config = dict(
    train_examples=15625,
    time_shift_ms=50,
    hop_length=160,
    encoder_activation='silu',
    encoder_expansion=4,
    fusion='cross_attention',
    decoder_norm='rmsnorm',
    nesterov=False,
    ema_decay=0.99,
    epochs=136.4,
    lr_schedule='cosine',
    warmup_steps=1110,
)
Rows from block 3 of the audio encoder of a small encoder-decoder audio transcriber, named by matrix and row number. Rows with one number belong to one channel. Each number is 200 + 30 x the weight over its row's rms, rounded and kept within 0 to 999. All counts start at 0.
After each channel's rows are labels from the 100 clips, of 14976, where the channel reaches its highest value: "top examples" is what is common among them. Only what is clearly more common there than usual is listed. The data: read English sentences (LibriTTS-R).
# convs0: expand pointwise conv (encoder.blocks.3.convs.0.weight, 384x96x1), inputs 48-95
# convs2: project pointwise conv (encoder.blocks.3.convs.2.weight, 120x384x1, transposed), outputs 60-119

convs0.25,189,233,229,153,216,192,170,212,184,197,169,198,175,203,193,247,150,211,232,188,220,215,185,185,205,111,198,208,275,223,214,181,170,193,183,231,147,194,221,140,173,245,193,248,216,226,142,192
convs2.25,218,169,188,227,219,193,198,189,227,279,180,176,149,220,207,174,199,145,214,221,184,130,190,207,228,171,223,226,210,179,136,184,181,192,256,190,195,219,213,199,188,198,178,152,200,205,192,160,204,132,217,187,212,221,160,207,189,228,234,216
top examples: voice: female; the word "to"

convs0.58,145,222,227,223,250,193,184,179,184,170,171,184,240,229,226,181,221,151,199,265,177,195,231,194,202,197,211,137,167,192,214,166,183,204,202,128,168,195,180,147,197,191,228,238,214,185,191,152
convs2.58,166,184,234,265,212,217,196,168,171,197,226,125,230,217,237,177,218,214,236,197,182,156,232,186,210,223,209,179,197,183,184,207,191,169,187,166,188,205,197,237,177,232,130,219,168,265,203,171,267,214,211,219,235,216,185,189,151,216,223,261
top examples: voice: female; the word "he"; the word "his"

convs0.193,182,176,196,191,195,239,176,153,230,179,199,214,197,206,238,193,232,175,142,181,131,200,160,242,186,222,173,205,170,251,196,176,197,149,182,179,239,193,246,161,211,166,194,247,204,205,138,243
convs2.193,234,257,131,187,218,172,198,161,187,202,187,172,167,220,216,270,241,205,176,213,226,179,180,200,215,230,257,231,265,172,201,191,197,177,188,149,211,245,191,182,183,189,183,204,215,205,206,232,237,205,175,170,160,210,253,168,205,226,223,198
top examples: voice: male

convs0.204,213,174,205,213,232,215,197,176,170,211,204,214,196,182,218,137,185,198,182,198,230,187,154,258,261,218,191,226,162,212,227,198,211,215,176,153,172,216,226,188,196,173,234,185,249,241,236,186
convs2.204,239,200,148,244,166,192,188,172,240,163,204,168,204,119,189,214,182,265,226,211,197,198,178,148,170,178,208,187,229,190,190,243,197,198,178,186,189,206,220,223,198,182,205,239,183,202,209,200,155,139,226,199,233,174,201,226,223,227,187,171
top examples: voice: male

convs0.328,262,223,185,276,203,227,222,174,159,191,216,215,172,209,194,213,183,172,150,256,202,194,172,267,190,150,162,175,214,228,186,196,202,263,196,226,202,173,203,196,218,143,200,257,206,191,155,187
convs2.328,222,206,202,253,225,210,182,151,229,191,237,206,175,227,240,189,221,236,213,265,170,191,233,191,266,210,243,255,190,180,184,228,195,140,194,199,227,201,196,229,200,158,161,178,219,157,225,169,208,207,211,182,180,202,183,173,210,229,174,198
top examples: the word "not"

convs0.291,220,185,181,214,260,142,193,243,147,224,118,193,179,208,222,189,251,216,202,226,228,211,224,213,189,239,190,186,199,178,156,193,178,220,151,199,176,233,193,180,219,209,166,221,174,190,241,152
convs2.291,153,209,217,187,159,237,228,168,249,274,222,214,246,211,200,287,196,205,210,236,195,252,167,182,216,203,215,239,205,198,234,162,212,195,223,201,191,165,151,186,199,182,191,240,271,194,208,206,259,188,164,190,218,233,195,250,235,134,196,193
top examples: voice: female

convs0.362,208,225,211,226,189,186,197,176,158,186,231,202,205,184,258,199,167,257,230,234,257,179,228,151,227,181,229,234,244,166,208,169,185,188,142,221,240,220,218,205,197,212,208,139,231,193,200,213
convs2.362,201,186,151,197,167,220,221,176,183,136,147,181,171,196,161,260,200,218,209,263,187,207,200,215,261,203,245,215,208,188,231,194,190,207,200,201,206,200,196,203,223,227,214,254,164,162,213,180,176,189,237,200,224,240,182,189,220,151,234,190
top examples: the word "you"

convs0.209,235,228,240,179,197,182,172,155,198,228,213,217,237,221,195,163,187,145,191,216,210,221,202,228,198,227,222,189,210,187,190,220,188,187,220,189,164,183,205,189,197,173,283,194,162,149,176,162
convs2.209,190,228,179,190,238,204,203,212,148,214,208,162,177,147,208,215,228,219,210,212,216,243,168,143,184,208,213,213,184,181,192,258,218,196,180,167,238,186,148,179,155,228,222,162,209,236,221,164,234,189,221,200,190,201,168,221,212,193,155,174
top examples: voice: male

convs0.185,230,210,184,209,250,186,182,206,256,192,122,189,242,228,217,208,148,245,180,209,195,212,197,227,215,183,208,182,272,227,140,193,183,191,163,171,171,164,206,216,214,245,234,230,185,142,212,221
convs2.185,151,204,190,200,180,189,220,198,201,228,192,202,205,215,236,172,236,189,188,253,197,178,210,171,250,175,227,194,204,197,218,171,223,304,246,194,228,253,222,203,130,252,198,186,228,194,191,192,196,218,213,212,193,193,191,168,154,213,164,219
top examples: voice: female

convs0.164,233,162,194,191,259,193,183,193,188,190,177,179,180,201,151,181,193,187,234,216,240,225,137,172,192,187,196,208,233,172,228,180,274,241,188,154,245,222,226,195,189,239,206,237,160,227,155,232
convs2.164,167,217,234,155,227,257,189,219,196,190,155,243,171,205,173,210,153,160,185,194,220,130,184,197,205,194,238,227,217,165,221,158,200,227,164,172,209,221,214,187,208,205,241,224,240,215,236,150,167,204,148,180,191,192,149,240,195,190,261,220
top examples: voice: male

convs0.311,137,230,221,195,228,185,174,200,172,210,233,158,228,209,154,207,207,173,192,207,220,246,184,196,158,205,184,205,195,196,199,185,271,267,204,222,207,188,178,221,220,156,189,159,202,185,170,173
convs2.311,200,220,162,209,199,94,201,184,188,183,230,158,196,206,170,209,253,191,216,247,171,179,228,241,190,202,177,196,188,165,238,142,160,183,217,231,186,216,205,191,231,184,183,154,208,260,232,217,196,186,158,200,202,184,189,223,253,233,218,114
top examples: voice: male

convs0.103,189,253,209,211,205,243,258,200,190,186,198,191,202,198,228,153,226,244,209,215,260,185,234,204,178,183,257,186,215,212,250,185,149,164,155,206,181,170,163,177,156,251,137,218,192,258,162,245
convs2.103,159,193,187,130,175,184,234,203,159,226,161,192,188,214,229,209,140,249,238,123,165,135,171,181,209,143,232,210,228,247,172,194,216,161,147,164,189,157,197,208,217,216,194,247,197,178,187,186,207,219,217,214,242,251,219,155,248,169,203,196
top examples: the word "she"

convs0.329,185,210,202,200,194,162,195,208,196,183,206,207,157,204,207,263,209,203,172,178,234,189,142,195,171,216,285,186,163,288,185,180,166,183,213,237,167,167,175,195,118,240,198,162,236,193,167,140
convs2.329,235,187,249,235,196,226,225,223,215,195,209,233,198,245,134,174,210,199,197,229,187,202,233,224,108,220,185,128,196,178,186,191,255,169,198,178,219,212,230,184,169,193,224,170,234,189,210,229,194,169,155,144,196,192,172,202,231,227,191,186
top examples: voice: female

convs0.231,247,208,187,234,178,182,212,181,207,185,253,175,175,226,213,244,189,183,184,140,182,210,170,215,191,197,200,209,218,239,209,247,148,148,163,172,198,235,175,252,207,128,156,187,202,214,194,152
convs2.231,172,240,211,126,266,152,173,191,199,177,214,95,171,216,148,199,180,179,166,170,161,193,158,196,127,200,155,230,201,188,243,264,241,206,199,222,219,205,187,196,219,170,207,183,190,204,219,171,192,179,191,204,219,240,212,196,212,163,235,234
top examples: voice: male

convs0.59,195,175,209,204,204,189,204,214,203,133,196,193,170,198,194,197,184,199,217,225,167,150,280,223,214,189,179,190,249,244,192,124,222,219,160,229,238,199,183,190,216,251,264,205,197,202,150,177
convs2.59,253,174,191,178,196,214,190,219,180,168,171,185,229,233,219,182,205,198,208,229,230,181,207,174,169,222,181,149,156,235,210,180,229,230,181,190,190,149,226,172,232,139,194,200,161,192,191,253,156,208,215,198,226,134,208,200,188,207,186,213
top examples: the word "you"

convs0.128,156,163,176,202,194,171,218,116,154,202,129,153,209,124,258,267,201,204,183,172,206,229,198,238,214,239,206,204,192,216,227,252,240,177,204,243,198,188,160,169,184,191,198,193,207,191,192,196
convs2.128,184,204,162,250,213,234,172,144,195,264,151,206,223,239,144,184,207,248,179,198,188,220,195,201,206,152,211,161,216,170,183,171,229,183,236,188,176,237,188,204,198,205,205,245,163,153,210,236,192,154,175,189,201,236,191,184,229,243,216,214
top examples: voice: female

convs0.76,158,188,216,278,181,187,191,181,238,185,173,205,155,220,218,190,226,169,169,213,222,193,277,212,227,240,242,235,243,196,207,128,229,182,217,195,199,234,163,237,274,256,184,228,170,206,210,223
convs2.76,243,198,203,221,181,164,236,194,209,230,180,239,195,205,209,179,166,249,218,236,193,226,198,178,157,220,157,143,202,128,241,207,166,230,247,261,171,224,222,213,184,214,180,190,126,151,176,182,172,236,198,263,175,226,183,232,176,168,233,177
top examples: voice: male

convs0.357,213,168,277,199,153,229,204,211,186,202,130,192,206,194,191,213,204,217,205,219,228,170,223,173,180,187,161,168,205,234,214,224,206,182,160,198,206,164,144,209,196,187,207,187,189,114,197,152
convs2.357,171,161,205,206,164,229,198,182,244,198,191,185,192,165,112,237,240,224,194,159,156,198,224,212,160,149,221,180,225,197,193,158,235,243,192,203,166,221,244,209,205,215,124,210,209,204,146,174,186,197,221,166,173,169,222,220,143,197,157,194
top examples: voice: female

convs0.292,222,252,183,184,226,248,209,198,226,234,233,201,180,187,187,232,185,186,177,187,213,201,224,187,227,222,265,139,176,196,218,237,144,250,198,203,213,165,181,194,181,195,187,155,194,172,205,183
convs2.292,203,174,183,175,189,211,174,222,190,169,234,175,144,244,180,234,228,191,246,212,254,222,243,226,236,145,203,166,208,189,182,226,155,183,178,226,227,198,181,219,246,250,200,130,196,189,163,244,242,241,236,98,194,209,193,268,251,151,148,210
top examples: voice: male

convs0.363,148,185,167,186,197,150,210,186,136,213,191,257,211,172,268,192,231,227,170,226,210,208,225,233,156,190,235,226,241,233,195,225,155,205,182,158,213,226,169,209,156,225,204,184,207,204,191,209
convs2.363,173,226,169,215,190,183,209,179,176,200,192,171,240,204,180,181,216,133,203,179,195,247,163,224,197,205,225,248,249,160,174,150,183,199,214,204,208,201,214,199,184,197,201,186,174,231,180,207,159,163,198,163,187,197,116,220,200,224,191,217
top examples: voice: female

convs0.286,201,178,204,211,219,218,215,189,179,200,194,210,218,205,232,175,174,193,204,194,232,182,263,242,206,181,215,153,190,182,208,200,183,197,175,176,235,177,194,259,241,250,138,162,178,214,138,223
convs2.286,173,186,112,209,201,223,216,228,216,169,215,228,196,213,170,258,136,194,215,206,233,179,195,177,170,249,166,166,206,184,153,233,213,232,202,221,194,186,165,171,207,201,190,243,206,191,168,207,211,179,217,261,194,204,180,217,187,193,216,194
top examples: the word "not"

convs0.199,150,198,210,177,176,183,232,180,181,158,203,239,184,170,145,223,202,243,168,225,205,195,156,212,218,213,200,188,185,182,202,167,251,234,209,183,177,218,204,255,290,218,167,186,196,140,205,127
convs2.199,170,223,168,255,168,179,147,190,256,201,173,214,176,204,170,206,163,191,235,193,183,159,205,237,195,179,234,236,195,221,206,238,149,149,217,207,166,217,240,177,190,244,154,225,229,214,303,172,239,234,199,188,241,201,180,209,227,182,216,145
top examples: voice: male

convs0.80,178,204,260,214,162,234,235,221,169,191,208,265,230,212,193,169,161,182,258,154,221,150,229,171,222,183,126,173,226,223,198,207,193,220,240,179,195,183,187,232,177,207,185,198,192,226,195,165
convs2.80,170,174,145,173,176,167,191,190,240,211,197,177,196,233,188,172,207,239,218,265,198,229,254,215,222,255,187,198,223,206,235,246,180,251,183,204,189,147,208,179,167,216,201,204,164,168,234,198,192,209,224,193,217,243,188,184,178,176,250,237
top examples: voice: male

convs0.112,130,188,223,159,201,159,225,186,218,167,222,212,189,230,179,178,207,225,201,139,188,244,223,191,184,224,203,189,185,161,110,202,194,206,252,213,164,233,245,217,212,183,179,131,199,220,201,219
convs2.112,148,167,171,257,229,200,175,191,206,203,195,196,206,238,187,196,176,226,180,189,187,168,194,221,151,202,143,136,172,195,216,208,173,215,187,207,202,233,222,200,230,206,197,253,190,210,207,216,206,168,177,219,162,236,214,178,198,233,207,221
top examples: voice: female

convs0.198,182,234,189,184,217,207,198,190,209,208,239,184,170,259,169,240,199,221,178,232,157,183,191,179,219,189,251,272,195,187,199,181,236,206,165,192,193,200,147,234,213,162,202,192,221,196,175,209
convs2.198,153,166,133,189,195,182,220,218,234,205,261,183,192,178,235,215,165,198,213,181,167,153,234,201,172,209,261,148,209,199,228,235,124,208,224,218,252,217,192,155,168,148,202,210,196,207,189,205,190,176,186,216,169,271,171,300,150,209,197,241
top examples: voice: male

convs0.221,190,168,198,173,166,232,128,194,251,219,230,193,217,209,168,214,186,184,167,204,148,197,174,205,226,140,216,213,190,253,201,201,225,240,194,207,192,157,188,192,214,223,197,222,126,232,214,220
convs2.221,264,175,162,201,186,180,243,195,248,208,169,194,203,216,241,215,197,199,202,218,229,235,246,206,250,233,247,213,220,170,151,266,193,224,209,189,219,145,201,128,246,217,192,171,157,251,215,212,211,203,187,257,177,183,236,196,203,257,165,204
top examples: voice: male

convs0.54,152,240,195,189,186,217,207,227,133,209,226,188,188,245,161,184,183,233,151,230,203,221,219,189,167,221,183,168,212,161,165,175,241,210,181,204,224,188,252,225,261,208,186,152,176,154,192,148
convs2.54,209,276,219,159,231,151,119,171,210,177,148,192,215,158,220,175,165,167,231,195,195,167,221,172,218,223,185,192,244,189,226,155,205,222,179,253,219,228,180,170,180,255,206,209,234,218,163,204,205,245,203,278,216,221,188,205,200,211,229,167
top examples: voice: male

convs0.77,205,229,277,165,173,207,197,150,173,188,237,161,271,163,187,201,220,211,240,217,193,227,220,154,244,210,273,184,211,284,214,228,225,204,178,169,198,162,195,196,188,187,240,189,179,227,239,209
convs2.77,183,197,207,279,195,259,208,231,203,145,204,162,171,198,226,212,203,156,214,188,165,167,169,217,197,184,226,133,215,224,175,178,197,250,212,231,180,162,189,187,178,211,189,183,147,227,183,144,194,209,192,170,208,242,204,174,234,181,254,153
top examples: voice: male

convs0.122,197,243,187,199,289,245,231,259,220,180,226,179,305,195,166,211,233,176,189,185,189,169,193,242,147,184,190,166,228,180,180,237,232,226,176,196,195,207,211,245,228,218,217,188,219,206,201,235
convs2.122,173,187,198,193,198,160,231,163,163,194,188,238,179,188,228,226,245,137,189,203,175,212,192,203,233,231,178,237,156,170,167,182,190,248,191,231,208,275,157,249,164,147,276,206,162,205,208,148,191,220,207,150,229,168,214,216,186,214,202,183
top examples: the word "not"

convs0.216,134,271,175,193,186,178,182,191,241,181,182,179,205,207,176,220,223,182,175,197,184,173,174,217,210,197,200,238,188,202,187,201,165,190,180,181,187,194,178,203,212,218,249,179,163,213,176,241
convs2.216,165,176,215,216,194,235,194,222,181,217,236,143,191,203,229,201,212,253,129,249,187,247,157,246,186,130,216,226,178,200,217,209,199,182,203,229,168,158,212,232,220,202,140,179,164,202,211,199,232,188,144,212,215,156,236,236,198,211,178,186
top examples: voice: male

convs0.288,206,194,187,176,180,205,177,176,212,235,231,169,227,218,207,248,190,197,235,186,145,157,233,149,167,215,165,212,225,228,239,191,204,197,178,160,223,216,143,228,218,224,227,222,178,191,191,217
convs2.288,211,258,223,156,154,184,197,243,211,196,258,208,242,171,184,171,188,248,188,223,183,265,178,159,223,176,167,160,188,219,194,175,221,213,163,222,209,213,185,159,181,215,200,204,196,175,145,174,205,218,212,183,176,198,186,250,193,131,220,191
top examples: voice: male

convs0.194,172,148,216,187,204,120,163,238,219,198,192,199,209,176,186,213,178,176,192,189,196,205,207,173,246,155,197,238,256,162,236,192,202,211,175,196,154,179,178,140,194,198,131,166,183,190,214,172
convs2.194,161,212,202,226,171,208,167,159,216,167,210,183,178,196,227,218,187,205,198,232,173,184,219,190,239,210,225,240,235,196,252,207,255,263,189,205,211,195,163,176,213,223,197,224,213,192,170,206,188,145,161,237,149,186,229,199,172,189,186,177
top examples: voice: male

convs0.41,144,180,197,228,174,173,219,230,196,184,147,237,276,158,132,241,168,204,211,239,199,205,209,201,169,206,185,152,228,150,219,208,176,191,215,152,225,196,192,154,228,235,209,219,225,217,163,179
convs2.41,188,229,167,208,146,173,171,200,187,202,224,212,188,207,195,185,181,143,146,228,190,208,198,194,216,265,254,173,229,192,212,236,263,233,283,232,225,195,240,193,216,223,226,214,188,257,213,215,208,212,164,205,238,150,250,181,250,166,217,188
top examples: voice: female

convs0.64,178,218,164,192,138,196,208,225,248,240,190,192,229,256,207,202,180,229,188,213,220,156,182,164,227,195,192,222,257,201,195,210,171,222,225,187,164,209,212,226,197,204,150,181,213,192,189,211
convs2.64,261,210,236,196,171,246,189,193,211,161,187,190,259,224,200,175,210,229,174,241,145,243,207,193,209,158,181,191,227,189,193,227,219,225,158,186,204,183,215,204,155,238,242,280,221,218,173,187,204,174,167,260,181,168,157,180,248,224,187,226
top examples: voice: male

convs0.377,171,183,219,203,170,197,212,171,200,191,198,194,194,194,190,205,260,185,198,161,276,158,224,158,231,255,197,195,154,180,210,190,182,170,220,225,264,218,151,161,173,173,171,226,205,230,217,177
convs2.377,288,239,168,209,153,183,260,192,177,151,213,223,175,235,197,242,188,241,172,168,216,200,219,201,175,212,177,181,248,203,184,167,195,203,182,247,204,253,172,189,171,158,220,208,164,227,193,211,167,192,199,219,178,172,227,220,168,143,240,185
top examples: voice: male