Weights of a small encoder-decoder audio transcriber: 5.4M parameters, 136.4 epochs.
Rows from block 6 of the audio encoder of a small encoder-decoder audio transcriber, named by matrix and row number. Rows with one number belong to one channel. Each number is 500 + 25 x the weight over its row's rms, rounded and kept within 0 to 999. All counts start at 0. Numbers have three digits each. After the name is the row's rms in percent of the matrix's.
After each channel's rows are labels from the 100 clips, of 14976, where the channel reaches its highest value: "top examples" is what is common among them. Only what is clearly more common there than usual is listed. The data: read English sentences (LibriTTS-R).
# convs0: expand pointwise conv (encoder.blocks.6.convs.0.weight, 480x120x1), inputs 0-59
# convs1: depthwise width-5 conv (encoder.blocks.6.convs.1.weight, 480x1x5, trained with AdamW), a 5 kernel
# convs2: project pointwise conv (encoder.blocks.6.convs.2.weight, 144x480x1, transposed), outputs 0-71

convs0.236 094:493473458532522448494527484528487484499470514487465498506493512513487500480478491464489532481487541453571498527503473499501551490473522505501526530491468531517496544515508510464519
convs1.236 086:528524493463481
convs2.236 101:523517475481521476517499534544468499544514527524514514489497450492497526514501520532520544446513530480493492479534472468516525493482493508496435485504484517520565528496485539500501543464485519492504507514461483490507
top examples: the word "the"

convs0.55 111:521515489478467486495470472497471487470479491512458513488542481479468520514479481483475513501515479502473513505517508490471479464534475563494501490524498469501507528476462468470507
convs1.55 079:488488537537494
convs2.55 103:502483509477478512540506477524501528563525451478499498555475519443515498456524509531531529505507511534511521452502524489530479497492464504461520515471509491510517505500485458490540533518558526496499525451513498533510
top examples: the word "the"

convs0.156 084:491504525497525463474490506522461476526500477499423515535494554492507494517453519503494456497522546475511468508507518486523541503540503473498518504508507530460513466464524512485496
convs1.156 106:465462496511517
convs2.156 088:474529495532499520473500468457511472511500503487473508500505490500499508484519562507492523495542470510555548501532524438522517529500447464529541499481528544553484467486519517497481487484508508501501495468506477487473
top examples: the word "not"

convs0.199 109:464509497503512466508499484473510502495466519476487487474521457476465534489528496485504504459512542504537535469475461522476474501458441514451512516503459490469496556532499537469490
convs1.199 089:494480538535495
convs2.199 112:532506513518535482515528485468486562541528494513468516489472555517499522482525495493511464484558475488502549456504544493504495487491524511473514521483506490492515507520489512471503495521463460527495494503492532526540
top examples: the word "the"

convs0.409 093:484500528514517486528494519521467474506509489511517486481520528514535458506499467524529520512536502483463530488535501524498468504532507509474547495498500497474501524484486483474444
convs1.409 076:487472521531528
convs2.409 095:520530475522506471518505473541487486522557491494528521529524495518462486504506536534517481502522525463529492494518473505500482485498556515520527489494533542461513457519498561503449508520515483531516496484515513531508
top examples: the word "life"

convs0.322 106:501453454519529438516514478527514471539520488520540515489486513495512498508464505502557526515490482510519508529464533513518475499504464519505492484527555489446450492509514519482516
convs1.322 093:483493479518545
convs2.322 109:491474511488549516466475513511488485496515532554485466517519489538480458499511536493496526521497492535516526481513458485476454511524516474469543543517500482487536533541477504515568514520504474504450493504497521493514
top examples: the word "not"

convs0.12 110:498528536507485488485504468498445451437497495530524491524506456506506490462502552511486502500479483520503496466477485488503509447479490459510481531481530467539500525464536504508459
convs1.12 084:513472495537528
convs2.12 082:535525514540519482535478527489463482529482502509477515494508498490476497496531524506477561556468465500469479553486495534523500525509495513535491504522468488499494528483494534529468515502498485475530486533533517463515
top examples: the word "so"

convs0.117 105:520502512515477488539472490543474465499539503485535488483493524493473498531526491492497552496505495510455487515462439471493500483482451508525533502537494524479542458506510546506503
convs1.117 097:516532532526487
convs2.117 131:511482485543471494518539429498541502502535507486513502523495483461502489475509489513508504472501488507495462468502486478482534545500510508484494521524525551525503498493488557470517464493510490493462465509532484495515
top examples: the word "of"

convs0.361 099:504494512468488464498458464477477515499474494467529504488514490454474547483561462511495485459504487495511536492519496478484487469488465533467503527510510469481492520510551472480489
convs1.361 079:537527518519481
convs2.361 102:483506481499542489514490563501533523539520518521504479532500516491498526503496457463531492486492490477474489457502518445463498485507459505512504486534485490528495511503526456530530533500495510491490519531509522480536
top examples: the word "the"; the word "in"

convs0.31 105:455516543485474484506536496520484519508502516494524490467479433511479483512476521474499499487527493472456499482516504480474507508482479460476515502517453467496515470526537509516507
convs1.31 107:483494514535537
convs2.31 117:462497466490517503531541483503522529488499495517496541488520526517564481530505477484465493539489530521508440455507491505523500465483522536499518487521501502552480526464547528510511483495514503531478545484502478448501
top examples: the word "of"; the word "the"

convs0.162 111:528516558485435478526480478541484489524459474506497476438499503505499534519492521493494500499476497504463489479468548512501477496485471577545484494494464476440511482514480499514541
convs1.162 097:506477530540492
convs2.162 093:509420501527500457520491453542501516454442489475495522481535522509498491495486477491474481499513527486489446521506511502545480526501490463460489506529515540496549495491510485498465530518491513503476520474500550487484
top examples: the word "i"; the word "have"

convs0.450 108:515487494503459471501465496523502473516493509522532537476509524526460494481540482465471462526487518451446488469508518481497552481473507492548530522473458499512518472490470499503509
convs1.450 088:509518543528496
convs2.450 144:511511464545472526475490507487507527460516469536527515489510470536510509493477497546537523435469507537514502483475471507514440511525516478479447491530548476509473475501549509478480509535484479501523516470520482495491
top examples: the word "you"

convs0.418 104:506478496495468512523505461512518485508495511502503512542506478490506467496467510514517520516481497484505538504452513543478538516457498517470496503536504456470498470495531509528439
convs1.418 091:508485501533542
convs2.418 130:539467511511483506477532510463454491531505496545461556459492521515464522496529546534483494458453477498543491522521518450468458476525479519448523480519506528520509523488509484457495525512515542478504518498498493498543
top examples: the word "said"

convs0.390 099:480511499496477470522419473528505481512493490494514509537519454531494506511509498532500506473484521516451502509487496514452492510507535486465487473530520487526484531514534509470558
convs1.390 081:480465516536501
convs2.390 094:551524522478551536462506527485512541504456510519508503503473492508486504482447493531531514490463521509529487500488553506477468553469476487501449483524519472511498494477511479490483517504461499484501484522489527521514
top examples: the word "good"; the word "could"

convs0.285 106:462498490457478492493493492514527508521473504460517499522483486546524523461553477538535517506560515516505516526531516512467475491520535502452519513519496464456491472511516511484483
convs1.285 105:514529526491463
convs2.285 138:448504466526525514491477466483490547499456522474502490553504504503499525506515515499523500499509500464506499463545466547457534456507506508481498483509495444500525499466497462501516520499495515531508496482519506488468
top examples: the word "i"

convs0.400 092:509472541489462494467494544481515467489515437499496503504471482505523490510504540478534528502473499517505502500519497493498499501512489526503516513515464491541485506439469475495483
convs1.400 096:529519458489503
convs2.400 092:500514532518522490492519483471557542547510495491491526473496538535462511484521493503491449495482493513511517518477479496518486501459503500511519511510483530461483468483462536461491510541484523526530513537464492560492
top examples: the word "not"

convs0.43 108:422486517487510498478501528512453518468479525521524538515486450509501561528490518496515543488568471508514483489494489492523505511510505515509489469523493505518475464459499523456511
convs1.43 086:487473515533531
convs2.43 114:503465475501512526461517505480565505487479485454487513457522469501484558505458462528481483522468509482457504496466481454497494507508531506472465496490473534501533531471482490514516539499455533482493492481510471478496
top examples: the word "he"; the word "she"

convs0.314 089:534490507481469534468497517487541531511493518445566521519510519513523489535523486535473517466509481483533504458503464458533508489502474520473506486502515474507529518501519510523450
convs1.314 127:450477504509499
convs2.314 096:512518491462477478503464467505524511546539498477501506483489498481479475531535499517486506431470527509501510474475475491542536475504480551439463477542493501517515458487502551485501486457502519521509509524533508512478
top examples: the word "not"

convs0.185 109:465501481504548524533486508503511491500514504518497541532478519485497517491503506526481520494511490539517516509501555483487475490497494535563493501552504578541520534510510517521508
convs1.185 088:499500464538521
convs2.185 091:492517533459502500506550543466526571465446515491508495473537511525497524511535486488544467537528468502475513496538508445533481499529500488492485493533509487499546576469468489522526502481532533481510508517513474503521
top examples: the word "you"; the word "your"

convs0.301 120:489474477507553508487513487510499483488481495492495488492554517499484462494495521486520497486526488502486476486460521462505484490541440480483522500487529487546483487481509553495510
convs1.301 117:492482511527544
convs2.301 129:532498529464490493514500506478479519497488517492460490509520502570576489455533516530505494473483543472471519443491536514527480476505486505482459438490498471488501521511482526499515519520477458454524551490484482571546
top examples: the word "to"; the word "be"

convs0.439 099:504440481520480528475546509483477521536507459473513494520501568496495497447529486520468535520459470517467531504504487499510472513503456486491539516533502506495458501519512472484524
convs1.439 129:485515508450488
convs2.439 084:486532489507520559481537487505501556473522494545488459459482528483522521503477519483504451478501530441492489482522510513474511474469464547491527508531531524511486523501492481489482527498485492496510526486473517491522
top examples: the word "you"

convs0.272 101:507499525500503505525484533488512482546490515523470534483530518541487540519519505519523505547521477490495485496494476527537503529499522544431520523473497508505540492506528555504491
convs1.272 083:542511501483469
convs2.272 088:463452536490467517490521493514460488494493445504517495485487512537537456484486526513495485515525491496503512550509506465538531502488497557491500476507514492493471529482446463535472503451534534505513513455500523514509
top examples: the word "said"

convs0.166 095:517498450518487491526493515494542530486530461478513493502481489528504458468509513467503503480493473563468511482479485479524479511484502507468501502506523493529436511441497464478550
convs1.166 108:487465471470493
convs2.166 126:529459519537479525495493565565470520505493500460539503508547487503487472509494467490485466501456494488513521461495507534485494545517490469502546507524463520503525529537486484495501471519469516474489486491517528499499
top examples: the word "said"

convs0.183 078:516486455512506525523486501514512520461477492482476500554442514506503506504484506543471488448501478488495512541504507481532479501509533519476530457487486531447515504421492508487487
convs1.183 127:510501449487517
convs2.183 113:491488490481492506510526516482503487552452515509463504495492441531530537507526501501550519523509500519458519505474533471478505476492511473461512526501456503568523527531482522449505502481514507513508534508478489498487
top examples: the word "you"

convs0.466 109:488528497494500520446474490476493464498471495526480491469464459552458463506501538505532528561536498507495483477458470514480522476495476524455489532503461518504546495462523529513495
convs1.466 092:501497465521538
convs2.466 088:475524466537535556466491480467498491510523493525494517514435519472517501515482502476520486506517512470496485447457483512484454474489473516523491491472489486498485501497481497471544473530495485536533526460499461455511
top examples: the word "the"; the word "of"

convs0.167 104:494470473493529460490487462475495496522495482472479470473538527470489509503543478525496506505539491497528519501469468481473533498499503539501496517497472474487477501472517499475534
convs1.167 107:517529458510488
convs2.167 082:486445480498478473490527535525511500466527508473560510497491533515471513525517480442479464494495561452501552518497446482491487514490515487499498457528507496528520503525508518513517499496467502528511500475498500469480
top examples: the word "to"; the word "be"

convs0.174 089:540476516521454534528529514497499464507493494553528529505504511502471504533507527505487529537456491521488484499513526488545484505484480546489512507487472465456521541504499501510500
convs1.174 111:471487482482462
convs2.174 131:517512530529511510479518501503502484498478466493524506504484510512486484496476503528502458494501470512496508469492481502540540488515500564505519452474514454516481509518515519475493499428515522494516418473493572476486
top examples: the word "said"

convs0.350 109:482436470540501490463477452520501522549526524493514509498515501525511473516515535493510532486505499509459490473488478500536520514499542478494510474518476502459503492499493489521443
convs1.350 080:553503487506510
convs2.350 092:453525524480475500516507486519466523496469531554496473532491535502472510496497506470472508505538510495505462526504505458479496476484501509532515517487450494476514547513500503504472504518482502475495500500469476514518
top examples: the word "he"; the word "said"

convs0.209 103:468451481508479509498516448487503535502517526494483510499501505502494505551512498465515528495546506510484459481524502490502532503530533509522512481488465480467476501469499487491446
convs1.209 080:545501507505468
convs2.209 080:476501475476536483514469542518492490528497473514505481531474490506485498457500498492496538461513478507509506513521537512492500470462501482484489463491498501498505540482457535535499490509469479475540516505482474518502
top examples: the word "i"

convs0.213 102:511466533506507502513461494487502492469485519494519509520514515520482504491478466498505485465550512485528509496561460471464491467530484493555491499540468520503457511477507516511553
convs1.213 082:488527536502468
convs2.213 116:499532517481506511497462488488517505522491505513504469505484506493511524509491478478548525537508507509463509485448472495531521506511480524479521475516509507463521523514470479504500483521522463482559544508513481494532
top examples: the word "you"

convs0.107 110:512483506469561467492508498510543500491516479498483518502477515447465520498510499551448532536490470495501515514593465497480523494464472513499526532509485526536478536494488515510509
convs1.107 103:515459522513477
convs2.107 077:548470504453499479526490471477476522535531487460452486514484476498503485476497499557496517518463475526472498519514457497503531466472422487507478482520477495489500514508494492511519521476509521480504526499483479524541
top examples: the word "you"

convs0.442 118:504516474529517497506470507532535462491516512482456488471470470544498493486457513509470465510499486542496521551511516517468516515515490488500469473490515491484504527502501468521529
convs1.442 086:482519534495465
convs2.442 057:493532467536511524458500489528544532501537466477487566484534505504493470466545500514487518517477493482523513456527501480521509477542497489509576484460507508512483497497529559454501506482485471516529476526481516483502
top examples: the word "i"

convs0.340 105:524477495489504512489558467562462497524458476465521494490518455468498521514503510464495541483538489485507571519540495492561489512496483507490512479473511508512525513491513518493547
convs1.340 088:477500518543520
convs2.340 090:516516497527514487505448500534482503518507447483522540462490455488483487473462474485532499526510478480483497505484491530523464532490531517511506497550468519483477504538552501514496500496504473506476510478473528512504
top examples: the word "any"; the word "anything"